config.toml
gain_aug_db = 10
n_mels = 64
hop_length = 160
input = "log_mel"
spec_augment = false
decoder_bias = "all"
Rows from block 10 of the audio encoder of a small encoder-decoder audio transcriber, named by matrix and row number. Each number is 128 + 32 x the weight over its row's rms, rounded and kept within 0 to 255. All counts start at 0. After the name is the row's rms in percent of the matrix's.
After each channel's rows are labels from the 100 clips, of 14976, where the channel reaches its highest value: "responds to" is what is common among them; "loudest band" is the band of the loudest frequency at the time of the peak. Only what is clearly more common there than usual is listed. The data: read English sentences (LibriTTS-R). In brackets: how many of the 100, against the usual share in percent.
# conv: width-5 conv, dilation 3 (encoder.blocks.10.conv.weight, 128x128x5, each kernel summed), inputs 86-127

conv.12 090 [141 111 108 113 108 148 147 180 121 136 149 114  85 107 134  77 187 146 158 129 152 150 102 118 132 128 152 171 133  98  77  80 130 152 147  91  89 176  97 134 128  99]
responds to: the word "was" (57 vs 15.9)
loudest band: 250 to 500 Hz (35 vs 13.4)

conv.63 103 [157 151 125 133 184 128 115 164 142 109 106 158 179 104 152 118 169 116  83  60  90 138  94 178 131 109 134 108 203  75  93 157  91 134 152 122 137 148 119 121 122 156]
responds to: the word "was" (41 vs 15.9)
loudest band: 4000 to 8000 Hz (66 vs 5.2)

conv.98 108 [ 98 154  86  62  89 140 184 114  87 139  95 161  79 186  53 102  99 122 139 128  97 117 174 126 155 100 124 107  88 169 112  79  99 151 124 145 102 118 116 133  95 126]
responds to: the word "i" (46 vs 20.7)
loudest band: 500 to 1000 Hz (36 vs 7.5)

conv.4 095 [143 174 188 155 133 107 119  79 135 193  99 113 194 126 125  97 148 143 130  99 139  85 120 154 125 132 129 161 142 133  90 140 146 115 107 104 109 184 190 125 154 132]
responds to: the word "the" (75 vs 48.8)
loudest band: 250 to 500 Hz (38 vs 13.4)

conv.80 103 [151 154 107 174 107 159 108 131 135 123 135  30  70 186 155 102 148  56 187 134 104  99 154 144 146 156 143 182  86  70 103 106  96 140 136  84 133 171 161 109 143 135]
responds to: the word "was" (44 vs 15.9)
loudest band: 4000 to 8000 Hz (44 vs 5.2)

conv.127 100 [161 131 148  63  98  96 126  92 140 131 114 169 167  93  78 140 115  84 110 141  50 136 109 157 116  53  86 144 188 109 131 198 117  81 114 141 151 101 154 172 112 135]
responds to: the word "you" (33 vs 14.5)
loudest band: 250 to 500 Hz (35 vs 13.4)

conv.55 086 [114 138 140 171 165 133  96 148 154 112 212 133 125 129 180 154 141  44  84 191 158 122 161 117  75  94 106 132 171 110 144 127 144 111 101 153 122 164 119  91  52 149]
responds to: the word "she" (75 vs 8.4); the word "her" (31 vs 7.6)
loudest band: 2000 to 4000 Hz (58 vs 2.3)

conv.35 103 [ 81  42 130 116  80  73 119 118 127 158 135 181 111 109 115 152 155 117 128 174 144 145 104 113  96 115 130 186 141 109 155 150  62 128 158 133 132  97 182 169 162  84]
responds to: the word "said" (25 vs 9.4)
loudest band: 4000 to 8000 Hz (71 vs 5.2)

conv.110 091 [132 185 139 122 168  72  65 110  71 170 162 118 133 137  90 117 150 155  80 122 100 155 147 145 198 150  61 137  97 106 121 143 136 106 101 134 114 113 101  98 110  80]
responds to: the word "his" (25 vs 9.8)
loudest band: 500 to 1000 Hz (40 vs 7.5)

conv.3 085 [ 90 152 174 154 123  98  96 149 180 200  85 112 105  81 169 161 145 137 137 129 104 145 121 144 135  84 141  96  92  99  88 124  95 154 144 209 119 156 140  85 157 110]
responds to: the word "she" (45 vs 8.4)
loudest band: 250 to 500 Hz (31 vs 13.4)

conv.22 094 [129 110 147  92 171 114 147 159  72 167 123 125 142  79 128 130 117  92 109 107  65 138 102 142 193 123 131  94 120  80  74 114 136  74 125  61 138 151 128  49 133 166]
responds to: the word "was" (38 vs 15.9); the word "his" (30 vs 9.8)
loudest band: 250 to 500 Hz (37 vs 13.4)

conv.82 098 [100 124  73  73  62 134 137  95 112 162  91 125 142 138 156 142 113 112 147  77 138 104 116 148 172 140 167 147 144 137 201 126 120 170 124  84 104 148 145 129 148 174]
responds to: voice: female (81 vs 51.9); the word "she" (63 vs 8.4)
loudest band: 2000 to 4000 Hz (30 vs 2.3); 4000 to 8000 Hz (27 vs 5.2)

conv.112 090 [ 98 165 135 198  93 120 116 134 122 144 164  76 156 107 140 169 144 133 115 117 156 105  92  86 112 114 121 174 104 107  75 131  94 182 121  53 110 163 110 100 110 165]
responds to: the word "was" (56 vs 15.9)
loudest band: 250 to 500 Hz (49 vs 13.4)