A small encoder-decoder audio transcriber, trained from scratch.
Model: 3.04M parameters, log mel input, encoder arch tdnn, encoder norm batchnorm, encoder depths [14], encoder widths [128], decoder width 192, decoder layers 6, decoder norm layernorm, decoder activation swiglu.
Rows from block 8 of the audio encoder of a small encoder-decoder audio transcriber, named by matrix and row number. Each number is 500 + 40 x the weight over its row's rms, rounded and kept within 0 to 999. All counts start at 0. Numbers have three digits each. After the name is the row's rms in percent of the matrix's.
After each channel's rows are labels from the 100 clips, of 14976, where the channel reaches its highest value: "responds to" is what is common among them. Only what is clearly more common there than usual is listed. The data: read English sentences (LibriTTS-R).
# conv: width-5 conv, dilation 2 (encoder.blocks.8.conv.weight, 128x128x5, each kernel summed), inputs 0-127

conv.111 102:458488504465470514444413518521511508448443470529521437512473416463505540569578510581541489521461496530510498502468502491542513508473592510512598570459511507571507539504507484480523465480487496482547435454451523486566506470442483502515457510507511516448400469447488507489547549479471440536475464483525490540381492535451423508499443463558525455584475522533523533496508514501534522546507
responds to: the word "to"

conv.95 101:476475476545560485527523551465475464448499465454488402528487505539513547575542474500477536438487546476429487568477533538471504529495451508399478503485550478539479541479558508469519548507521526460506438444546523509492495505467456446404489472571479400478503500521461525467481504568429535522447487531440505483446511563509453490489568458504506526475476490471587567438529537462483533558505
responds to: the word "she"

conv.102 103:463541471481476496530471522498486494562532510583460495494489450509486512540548407457544542522618578599430508445513450567496506465470476502538478578524528536431510471523527556503418501518449426489503472479502482478534501492428548567545523499511570485473519457477479559492507503544567516546567483519500533528558509478488432471553468497483470506538495429429489496494482466447467497524497
responds to: the word "his"

conv.74 109:417450559502536459465449458511495519498489531508529453458535459444569536537413567515487512492455504414567445527567526496510490450495513433487563499528501492490528452533525490467500428551495541503521525459499460452467483524472464534478471424503432537577462546546545580523516450514472552454453457499465471500540436499461475544517542529472482575463457585524488491510446494502505462524561
responds to: the word "was"

conv.124 105:536522519499470511561472576496501397602560455463535541519522474520467503497489503450461488473530526544533443532472553509497482550523502523533459477487548522548423478449506542458461466559469559434518444532497536511509492495504494497526492501550471514541542424514548537484574421603539486565533547512468515471532495546563486433482450493513508508493548525506566497429513489560517562584508
responds to: the word "to"; the word "she"

conv.115 113:555607499521469509488454468512519540469498496508503492480471518460447553462460505531393523448539473534483452519490511458526464430454467523519577455485466529478535511497537415479485514452404465517436531487499451491496372428537474466503555490525510570509501527456555447490516489440552501472500462493548501533594450493495484477486497484556470442463522458550449520549503519528471459450467
responds to: the word "and"

conv.40 103:547499503524442568541573462478472508484485504531501557492472566468451510499496466443470500513506515448500583467456492493542490472524445434476365493441464435473477490482502541521515470602567429497462488476473438510517503467474441484484560467513524523522485449475465453516535485513560453461505525459462395513541437514511549437449475446507533496494487557474501506463487446478517585549507
responds to: the word "she"

conv.8 098:491510476497544418547443535551506529517535563521469482494530508540490505457430521517427500573525468522538469449525532487565357454503514473435527463496477518466517509487561537507542491420540461533538527504480549454526457516538502499451549515485472494578528540543529482465506426492452569432478532484503555520516494457506445560468481433519506507424576511557446545523476509542483501478551
responds to: the word "the"

conv.13 096:498489475440477474468462486455496507491492496490458481443515529430536514498517443473446450474447569477482463519451526489459465538462527494501471591467517599444452448491478522561481525480407512552498524474492474525544562530467512452545489524494463507403465546472472479547365436475541489494491524478495449447509596421508508435582451481503451521502509495499527506541523453476487466522507
responds to: the word "his"

conv.62 089:460440459519497520515502531509475520462488522490458509489513518478487428488455420556465472488511588494431504529507466427483458531512481567481450500538511494547462506487544497460544518518492540431520479497480476530524432509560477428522495464512486446477491465530535527539441519485559521591504486521432436559464503587481577564486534521460470477499527412516479583512463514392510485449415
responds to: the word "she"

conv.69 109:557560514542499536460472499469403433480537475504503485498502535574491482417479530464550440474513470446533548479430495546495493514523513472461530421499389511527501561542487511477485416524497470413459488520452421511468509536502495493513497456469533528460460463541485478441478417514562533429559463499538538455496523468518488449408534510453515464480541485477503431527541480470503484500432
responds to: the word "said"

conv.23 112:476467489521530525491503544531584510459494505462517420489546507519443497577471472521492502587526502506498487488578521430462503476478551487513549510499465485561476474453454525549461539526499523418512413470505529522487532469452479531445485525589500499453363489511493535474489500497438488578471526531500446582434512587509432480481522465491490586453490517480506558458557515478473515493536
responds to: the word "she"

conv.83 095:510459516531416490527449575516416476449517533467496518510488517563492502552466485513612479446576447511536522560456519504473461470509479603505519509536466557448467554507485514494435514555563524499444516515518500483456482472510509564463496486524478488484525470488569517544404521511547534524485500551465505471479504555453506547554514565459519471476412431561470503478512543433509524437449
responds to: the word "was"