{
  "gain_aug_db": 10,
  "encoder_kernel_size": 5,
  "encoder_widths": [128],
  "fusion": "prefix",
  "decoder_norm": "layernorm",
  "decoder_connector": "linear",
  "decoder_tie_embeddings": true,
  "steps": 18300,
  "batch_size": 128,
  "final_lr_fraction": 0
}
Rows from block 10 of the audio encoder of a small encoder-decoder audio transcriber, named by matrix and row number. Each number is 128 + 32 x the weight over its row's rms, rounded and kept within 0 to 255. All counts start at 0.
After each channel's rows are labels from the 100 clips, of 14976, where the channel reaches its highest value: "responds to" is what is common among them. Only what is clearly more common there than usual is listed. The data: read English sentences (LibriTTS-R).
# conv: width-5 conv, dilation 3 (encoder.blocks.10.conv.weight, 128x128x5, each kernel summed), inputs 43-85

conv.5 [167 175 160 114 123 164  95 116 140 147  98 167  77 197 142 170 209  75 182 103 119  43 129 143 160 128 149  85 138 120 110 138 149 119  91  63  82 114 107 113  67 148 176]
responds to: the word "said"

conv.35 [114 111 105  92 131 193  79 163 130 114 104 158 133 122 165 129 162 155 172 155 147 110 102 113 181 113 177 115 162 119 114 172  84  52  55 152 147  88 164 170 106 124 129]
responds to: the word "said"

conv.14 [ 95  97  59 174 106 110 113 110 115 195 103 188 136  62 162 117 137 109 171 152 160 120 111 149 145 130 135 184 156  98 161  63 159 102 114 138 157 143 157 111 119 156 171]
responds to: the word "said"

conv.61 [ 87  83 104 136 136 147 137 141 126  85 138  75 141  95  85 145  88 162  94 156  71 168  87 131 130  82 102 166 120 131 184 126 138 125  90 134 152 172 143 109 119 112 110]
responds to: the word "was"

conv.22 [158 155 121  83 153 170  84  90 108 118 133 164 104 184 131 145 163 130 137 105 138 129  94 175 117 113  51 108  70 101 121 139 151 148 137 114  88 117 113 139 166  90 128]
responds to: the word "was"; the word "his"

conv.110 [137 124 157  88  70 126 178  93 120 151 144 133 146 128 104  98  85 154  52 207 134 117 189 147 137 114 172 105 201  71 153  86 111 130 146  94 165 108 104 144 140 117 109]
responds to: the word "his"

conv.12 [141 111 105 111 132 126 125 119 145 129 148  80 141 176  78 113 120  97 223 150 159 144  76  90 115 103 115 120  78 129  92 136  99 111  83 128 176 132 223 153 157 102 103]
responds to: the word "was"

conv.127 [157 162 105  71  77 147  84 138 167  94 161 110 106 177 124 121 100 131 140 114 150 128  76 174 101 169 102  96  97 101 107 134  90 138 149 162 122  85 105 131 157 156 125]
responds to: the word "you"

conv.115 [177 154 181 112 141 118  81 151 111 132 132  93 160 150 141 129  58 197 146 156 172  54 114  76 116 150 150  85 117 103 138 192 137 142 136 153 119 135 159 136 184 140 115]
responds to: the word "you"

conv.87 [157  95 120 163 111 157 149 128 147 161 104 180 102 164  84 175 155 165 125 103 157 118 123 111 137 111 115 158 114  96 123 133 153 108  90  94 173 149 126 133  89 131 106]
responds to: the word "his"

conv.43 [193 161 121 148  97  62  49 132 138 117 123 151  87 146  95 198 171 116 182 124 193 160 127 168 104  64 110 100 113 149 123 178  79 125 141 138  65 133 133  88 202 116 145]
responds to: the word "she"; the word "said"

conv.55 [167 134 151 137 127  84 102 131 130 102 100 124 147  67 107 158  98 105 115 104 102 150 143 144 101 187 136 144 194 125 121 174  82 110 111 124 109 116 117 123  97 108 129]
responds to: the word "she"; the word "her"

conv.80 [129 126  67 182 100 112 146 131 128  54 128 131 139 113 140 183 127 116 122 120 121  93 121 132 188 127  72 153 198 135 117 132 194 126  81 131 116 131 111 132 134 163 118]
responds to: the word "was"

conv.98 [112  95 112 147 125 101 105 112 135 102 118 126  76  58 129 139 119 149 126 111 153 134 136 127  81  90 103 109 107  77 125 133 130 131  85 128  91 117 135 106 134 129 145]
responds to: the word "i"

conv.3 [137  99 180 179 185  95 111 165  59 133 131 106 185  88  86 106 109 124 185 134 104 133  93 114  90 148 139 133 102 134 111 147 112 128 147 136 116  77 168 137 130  95 113]
responds to: the word "she"

conv.4 [129 172 206  87  72 159 116 136 145  99  86  99 162 169  90 106 149 201  73 119 148 139 140 120 139 123  87  94 115 163 115  72 165 148  78 147 141 128 112 163 114 131  96]
responds to: the word "the"

conv.112 [ 52  79 158 120 141  95 130 115  91 134 159  70 144 102 155 132  77 146  70 145 154 167 152 135 173 150 158 115 132 178  89 110 189 149 142 121 147 116 140 113 124 201 107]
responds to: the word "was"

conv.17 [134  85  98 131 136  78 104 128 116 125 105 161 157 123 129 142 116 105 153 142 145 116  99 153 148 108  98 117 148  79  71 134 108 117  84 104  95 131 149  75 152 107 124]
responds to: the word "he"

conv.82 [166 153 133  84 132 129  67 128 122  93 198 151 115 179 149 156 129 170  72 153 128 115 147 169 145 131 156 139  78 160 128 146  91 118 112  62 106  66 160 106 104 151 143]
responds to: voice: female; the word "she"

conv.53 [114 202  71 165 100 145  76 138 132 110 156 130 137 128  88 132  87 111 100 153 160 139 132 137 137 112 144 138 144 139 164 157 111  99 109  92 182 159 157 138 142 160  48]
responds to: the word "was"