Rows from block 2 of the text decoder, named by matrix and row number. Rows with one number belong to one attention dimension. Each number is 128 + 32 x the weight over its row's rms, rounded and kept within 0 to 255. All counts start at 0. Numbers have three digits each. After the name is the row's rms in percent of the matrix's.
# q: attention query, key and value (stacked) (decoder.blocks.2.attn.qkv.weight, 576x192, the q third), inputs 0-191
# k: attention query, key and value (stacked) (decoder.blocks.2.attn.qkv.weight, 576x192, the k third), inputs 0-191
q.12 111:109153124074155139110153172104152150113082114076143086105113193141172137094131187095143144149185098116108133126112152114115168142125123106168169137096122142122158066138117157169133075147133110153165080064123148168148114125146139121149088090113110157118091128119073109116145148083124151079098135130109040109151175131115038100112144134121121091128098094165130149123078087094223141129206160223087161136180139155133153121145177161109134142116179125130164070101142098178121161169133124118128085154111155158142162116165151127113199096123151153136148184116167147155174178138108194131
k.12 108:118129140117125115116116151192181107149144094180150172140116104121088111085108132141127155182146117066116104097111111158138165183104118143110103124146126120116123097096116131149116151158088129179101194172152187118119088119091180102141106150150050125109184124184130153153131141126189077106121090163089102116190105133147157214145128138150136103125088070170117127146102102131117101106107132151088110144128139101142163122162131114059112100109143148130177166088157176068075117186156224133165121131157170147122074112038093122133051149124124150126150146172069119154080107096147082115
q.13 102:110176134121091109127145085175089178168109128134109156116156187083148136235162115142095165125132128123160149133117122093103139139084177198104172087105154169159120135125142095160135167124111144131192099142153086170194137136154091147109120161121165124158091101141159166110136188116126130099069166157118157140101179151142156061111133097178216174148122150080170129097180122134101087135109107174143163154115088113061139144113148139126096122121082179109116096148094137090122102057132161159117103154101094086106111126117175149173094176141106154137095089131144118125156041171160139159
k.13 108:119105146112134128160154169087118133116070119137076125116109104109187086165098078129199109097088154121142131186106098144160078102167146119130138131191115177148104115125108114109125090111115124138120122128125111157123130124128125107111150130151143111161060040116146098093152159148158065189136216089105143140104089113215114129152161178150102133147178127116115138095129145123135135145170114015175125093096145138107115177141146164136147108205097076078104159160143173157166131128097109118104126054143116156177126166158098084128113115169154169095136067148120205092127106138139147177
q.14 100:106130139166111123117120176133171132141179170154117174114126128145086106110129111109175159129137123086150143172141163133129175132108133094118163149145128080073139110074161197103152106112146119126108200088101193071186131134110148130126138103142183142152100117119042081139171140162176118119120163140098121094140185155148118171128167070126131104080109108141106145122144103148130144072137103121128166059111104161178132119134169161134157115027150149163173087149098142177150154075177175171098131095133160137040105186096157119138196099122153152122140088130121169128183162128083111078
k.14 109:096090098139171165153146063184129087120111091139097159131146056129157137114075137142110124184133048120083134085150142164121122177073103157102083156127137121142108190173161118130116120073115107145119146181113138131127108141147087205139133116109060154125154163158137141118100186179132131118125147153132119121155126137148122166124089119135118126117067134049119184112124100151122108076088144218084104114191165097130166087121114133120142135092155136127166123101201128085129147170130123141151159162195186093129063080108105210108150118117113187103161162132145113148093133104170082135
q.15 114:136125126122085092162127124088137107130148138172137128110133145062181125121153121144136117161174118098179110086158083114145102150146199157143107154134115159148067121142074128160122134157071147124114119143197140140104159165132151145091113152146112170106115112109099103152111124117089087127235075114104154193144066159133172129142090122125105110095119103195128084115140184117088093112120091065161104183135107098121088171145063098139136175128116106131117054151125118175152114123132143126076086151128144158135067087165147071131103194142103154078126135103157189137076151110032164148
k.15 103:110157131134053110123115095064145085082134140130144150069135142138108103161112214133096181120106150148129167178150150115159116096172102186075178131165118145176150147125098128062121089152124129108121128121077144127095138158133086091120180156142194138179116126112154130101150171198157157175054152099146127113096126133100154139071092098098118151116156167099103121145086141087121129110112098114142138104107099128110192154069052146124081086139188103166046122110133116077120060137090115173102106086157091155099108089128119130130166131167128101083138060160101124122091078141115122137
q.16 104:130131116079096161103141125166210085133205116101168110143121103121120150150107124114104149142113157049169118164152088142170165130173170099105121159104133139081160116193112122155161134153168087083139123144102146147117093090119077131112131158116145181114111145134113090153103116147111130159095026169127106090152097153065135121140108124098127059107082134122179083071082101128142145132105144148113125157087203109157144138140135094120135192115156122159142099147163145115216118073131189142121137105110082156098084145077128130141188147192083153097171083146117143142120181102122125201
k.16 095:117115059178122132131145143102108089122139110154103149113157155115056131150114172134102192188125130158126134104122140139109136132126106117128172123153078134147158171146137202058113129147073102060129178159107114127106155106166160134088151135152203113124152101130174172116201155124160104106070147085140137080153127107121174128167117092143126159145175154083107147108113136122126085088155116129174113138137116157158128106086077154094140107116172112174111100111044151142049136123171066133093133127182152043132105098104191101174149130117126153098174130129167095123121134054175138197
q.17 100:157152157124157111143127108155176100121142167075144112111082099127041092183100094098112124132107146171149199177104108126130166138095123185099065170129125103155075110077096112170096141111079138083170132179126128228113096109070151147202148120084147110183135155148136158099103122133104175194100115075119101148104117132134131117145183145156111145112126134106145175060189162084160121115139128137128158104115135155158171105150152125147127147168103089127129195119129143179082156097096101104112137108161114109142140122101112157137124096162151127129063148154090113053163165144185071170
k.17 103:130163171102181151132161095147140123135145099126104126146123186130216119105135138089107060148170109154116099084103159050127128096136107072136156114099132118077131133102186127195120123165110131125126090132152155097145140148175186129140117061108061127150161146102145122139153130114161130098121098185118081130161181114122115127177165112175123089143126098138172097192132137140155135129158137140169121147132218168139163037161140112126123120129132114095111186169151086143179157126171087142115172160115120120126160086090165070112119093048101169093093091081123128173136160065173136160
q.18 118:171081095088126132136151129108144123110102119096111138113070157119085157109196094146185140144130130088077141086114168158084130108139109123142084080087118140119128162152080189132095108209113112106090167130195168181024082125190096125148114091146152102123141149112164072151135117136158068120088119160109052142114183107134166149103093093121100102108141160110137151178133106115173149095147088173145154041100166134175156136160138103106053143130104085184163144144124120162172127121108137176078086117137204131152127103117116148114176159103116137134159095165113137139143121147122132155
k.18 122:112113097131110092118139139103139072155191073132167117133144106120130117167119109087127104194145126133060114163094126109160158157131158137115120151134074150127116121149107090132128090145151127129107176147108112105114137115140148150115133104101103169093168112127112107117122184114219141124120089131148102123187158135147143171111141139111104072116120155150176148147101103137149103166127167137117184154102169124110216065129225103094121072116120116145125105116218142104174180141162147085131152168186144060101110032063075124137122148073121086099085175113142117127136207075143092117
q.19 096:086137134114129086171116149126163139147148116138097120145077113112122135117108063158173094119091128140045119214164063079109067100159140146127057105159131100146096089099101145169118132107133162143160121171148066096116080115163116070130141103141119141161132137239134092104094162089138153115113097101174107151165150155106119169122131146183079095148134141133164185141122135133116097080139090126151120094112029111107196161113124125136155122156136148098146152087177143096138111169097124150126130155140105129123137141149116083086153158050109115133116088175105095139196124133120153217
k.19 105:155148115081111112149112125165133079110111085123130090105111205152161088178119103089152107135169131121103087175118144102158127159106134111096140110156176121125111086070180113119105134114121058115103129085147121111151108126175140085140099118150140138148128130076169166096136101121185123104135112180053067164141139145136096121136164108107174096156101087167130106171077133191165123162207152062073161120121132137069137131075121127122074123079133113156122131161151134120190096081093199157094127127132140122160135024108207111121109107154074136093060158159107138097131118097117164112