A small encoder-decoder audio transcriber, trained from scratch.
Training: ademamix at rate 0.00075, batches of 128.
Data: trained on read English sentences (LibriTTS-R), 15625 training examples, 149.9 epochs.
Rows from block 3 of the text decoder, named by matrix and row number. Rows with one number belong to one neuron. Each number is 128 + 24 x the weight over its row's rms, rounded and kept within 0 to 255. All counts start at 0. Numbers have three digits each. After the name is the row's rms in percent of the matrix's.
# gate: MLP gate (decoder.blocks.3.mlp.gate.weight, 384x192), inputs 96-143
# fc1: MLP up (decoder.blocks.3.mlp.fc1.weight, 384x192), inputs 96-143
# fc2: MLP down (decoder.blocks.3.mlp.fc2.weight, 192x384, transposed), outputs 96-143
gate.151 096:139156114161140128125133142126143159124160141146120102126094158114121114110130115110121078111104112185108115119103122095134141149087143146097133
gate.152 111:118123141127128124165173118090118169126104130133085093118126156148145140148131102125106141096108097144174112098097097154151115126111107141177138
gate.153 091:110180138086128136145103117126107130132129092147139112141127108161125121137117122108111127116114148088100117165150133130112149123076154123130109
gate.154 094:115145157148118117117094134141130105123147108127125114150063161165115135122124129108120122129169094177152083121146108128153127129108123107113116
gate.155 099:131149144182119140088119116158100129113145136120118143111123129141121083155137155147156134106109122131124126158109118120102142110146094138111128
gate.156 101:129076103121118147156130113181132120097173108149097124157156181116131160111171103102115181093105146118115150155141095147115144123103119112108111
gate.157 098:158148129164152169130151130099172154119101175124139155103136133132065114157139132122120133168143139106107170142130126124106160144130106164136129
gate.158 100:112141144129092143139155153170160137131108138155122120159109181120134123118159113133121184129095122138166095135086113146097139115099129130097129
gate.159 099:158090099156121150155146175116127134100151131167091132106159125135123110106118084080122125137135157135121125146085112162094122105134118132104154
gate.160 100:151066125114143163099128083112135129136135185130089093139150115132093114129155094177151187123137139160123162138145117139128139130140109139136097
gate.161 127:108084143131128149146160080153148104112133147134163118097075115102113135171166130105136135134125119105125116115086136133107163131137112107117129
gate.162 098:136146144094112138101152168136140156129073123126140117133150106144112146168107131130165136122115109139205121153166115104135120150123124130123115
gate.163 113:162053179149146146122153092112144124122116110134162138167124110138116153129105129153145119135167128100127101136159134147152109119174144117127141
gate.164 091:125134113151128127108108141147102116095140110126102167115111095132117127095152112159106162101136134143153148152110139152176111108137093126118108
gate.165 094:110104110074114140110122135138114131132167111141127130153146139145114128098178137104108077158109144140135178119090109130136139178136140134124148
gate.166 107:135161115104157130130170146083151127127060172105148111113131161126128139089115166104107128123155118127154145120127151106126124133100105111128133
gate.167 099:135081128132134115145148136135156121137153099132130110133165148132166140097143104177142143147143090094101141122154100134074152130154084127121156
gate.168 098:131140169100115095108150156109142127119120139126108102111105140102099116123122117097078177132098143107111128093119112152173110146120121145115100
fc1.151 099:095127127127190107127090134095130143155120155137081166136147121104108099107114117130114104067150112113106163098129150096145101133107089074133149
fc1.152 124:143125110069121133089082155086141084095159101135153145143140137180113114088103144114138148171171149103064166135169162161112160120162182114130117
fc1.153 081:122095108158119124138148086173140097150091158124111138139113124137158117122110121133120110188138100140143142139122153130133140113150120141138125
fc1.154 099:148159157165101112136133119138112121123122123133150085097139143135125079103121110147111093141102163150125107153088104149123106129131177102121094
fc1.155 098:119159122116133102114162133180155096153093135105156105112162109120092140112156138160184143139123122145144155157163154180133159141147135141122139
fc1.156 098:161089146118114104130147131185136143103158131147119122115161145079125090152150139119102171145108142106131114136157126113119141141117125133132102
fc1.157 086:093096161099143127134198115159124134178139099200128128167119154120119146144136125131132106110088090163162134139083128107132104126134138122120135
fc1.158 101:139133195121133129101111134135102110134103079148153127119099120161126142121106144154112106140101124194145108171120146099151115105185150129130166
fc1.159 104:089089176131147164077093149152126178117137094138145083151135197112154137115123179151151160124107142179144121136174113113142136150140123140154154
fc1.160 099:181128167155152122109115098147115094120124128127196107147143141109122102115133126198104147086136162144118134132128113105117125129155098166165110
fc1.161 107:139181120136096126092093125139135127118132109110127114132152160149072123101122111098107140129150107114102126148174108156132135111114165067135076
fc1.162 099:175138098138121129098129153160132131117114106124120139165154158110115127131109138140139125118135124114105170106116112145092116103159136111127128
fc1.163 098:141166137101137149097099038134110081124118099111111138137134111073144109116122137164114114123141085115125181127112100090129103133138124130148116
fc1.164 111:130155167160106136099121094136114118095109134126138113145106158150084124134077106132130154121137084158127115111090129119120121138139164120157132
fc1.165 091:140135107137133120139095073119150111155143118143100166124155095102115143151085140121125155144131141034119140122107145164165117139156097120114100
fc1.166 100:096159122143101095147119130177154142120131118135076128149139135110142133141121117142085142150089116130104154152137132058133098129161117162130104
fc1.167 095:121107133125122139142127119155129173122174174069126128152174098088097137152166138154137124141104106127110142101128155128081163132163136113120111
fc1.168 100:168132105179141157153109142112130111108141134149117152190165117128130143111117130109111147112102126126104147120158124132102139094141142135126091
fc2.151 112:111100125083148089100142128169149135131120161136113135130112161136085136136160069080164108143123123147158135112120162139118162131104105126140101
fc2.152 121:096135134113155099134097181067086117105122131139147125139136158120131121141105157138193155157136136089130170134091118129141144122128137122145133
fc2.153 081:151127119126143140100161172117088113143096079116119124104165152097129113153129137121105153117125118099109120150160086108101112099071102149138101
fc2.154 097:152146152180131168107142151127150152126156111120105145154099117118106138092123154169105158108123148125101121122182115121159106160184142148143164
fc2.155 098:123154153146116171103128143116068170104118125146118157116118121120152142149086106103165133102073165118159160118123130105077116169099166117146155
fc2.156 088:092164111168109136115124160104170132133154119125112158120113118130113153148124105108107141153193078108156097100135112139126161099107133167127111
fc2.157 093:148172066141108100128123122103115103140117133163152143096120152140130124139160169146138150088113155123095168167165122168145133084120121104113141
fc2.158 104:108127106096158185132108140052139127119132129187164121128139101100145103145112154136115119123128107140138131121136148105116155137118102139135100
fc2.159 100:121087108130106162146139137087152135112148134157158107118144119107153123093120153181148097133138156071099136105130139134093140126088139106129160
fc2.160 105:146151115147123156107100145122167140136154140114107116112120150166111145164119130092093083156110129152104087087133130119161110153132158137108141
fc2.161 114:117099126151157128123133126134093123094152141176137154147131149178101102134107133136080110110109100125148104113134101130099134066110121133132119
fc2.162 106:137128190144167173121131163129127100109103120099142144106122125155144155132109090083111136140139158137126151133109126134101106140105100105135193
fc2.163 101:124164122091149115107144121143166128146124155139131169145187142075125159158139116097077125166114090115111091123133144124123113134079124132117146
fc2.164 106:198141126069126132106146130080115104116154133113092145134097148114124142189130092127120128137128107164090177094126104193150078130119127109140114
fc2.165 086:120090141131140156128141171119136124144113120159130093162120140166162124126088148111134127134136139133099129128126143074089142096113131097105149
fc2.166 102:124143120113167122150099139069099149128119108107127114169130096124086124102125116127152099128136147103180119181133114140154109121074114176126119
fc2.167 100:171059132131105110108109118089131109125081129143179172120129160127160120113135114103154136132146101096121125144112126155104115166119168108139149
fc2.168 104:142109105172138129075147142126148121144135151117144175160101116126086081155152160140108131150114108113151117137146085123091153136124116094139167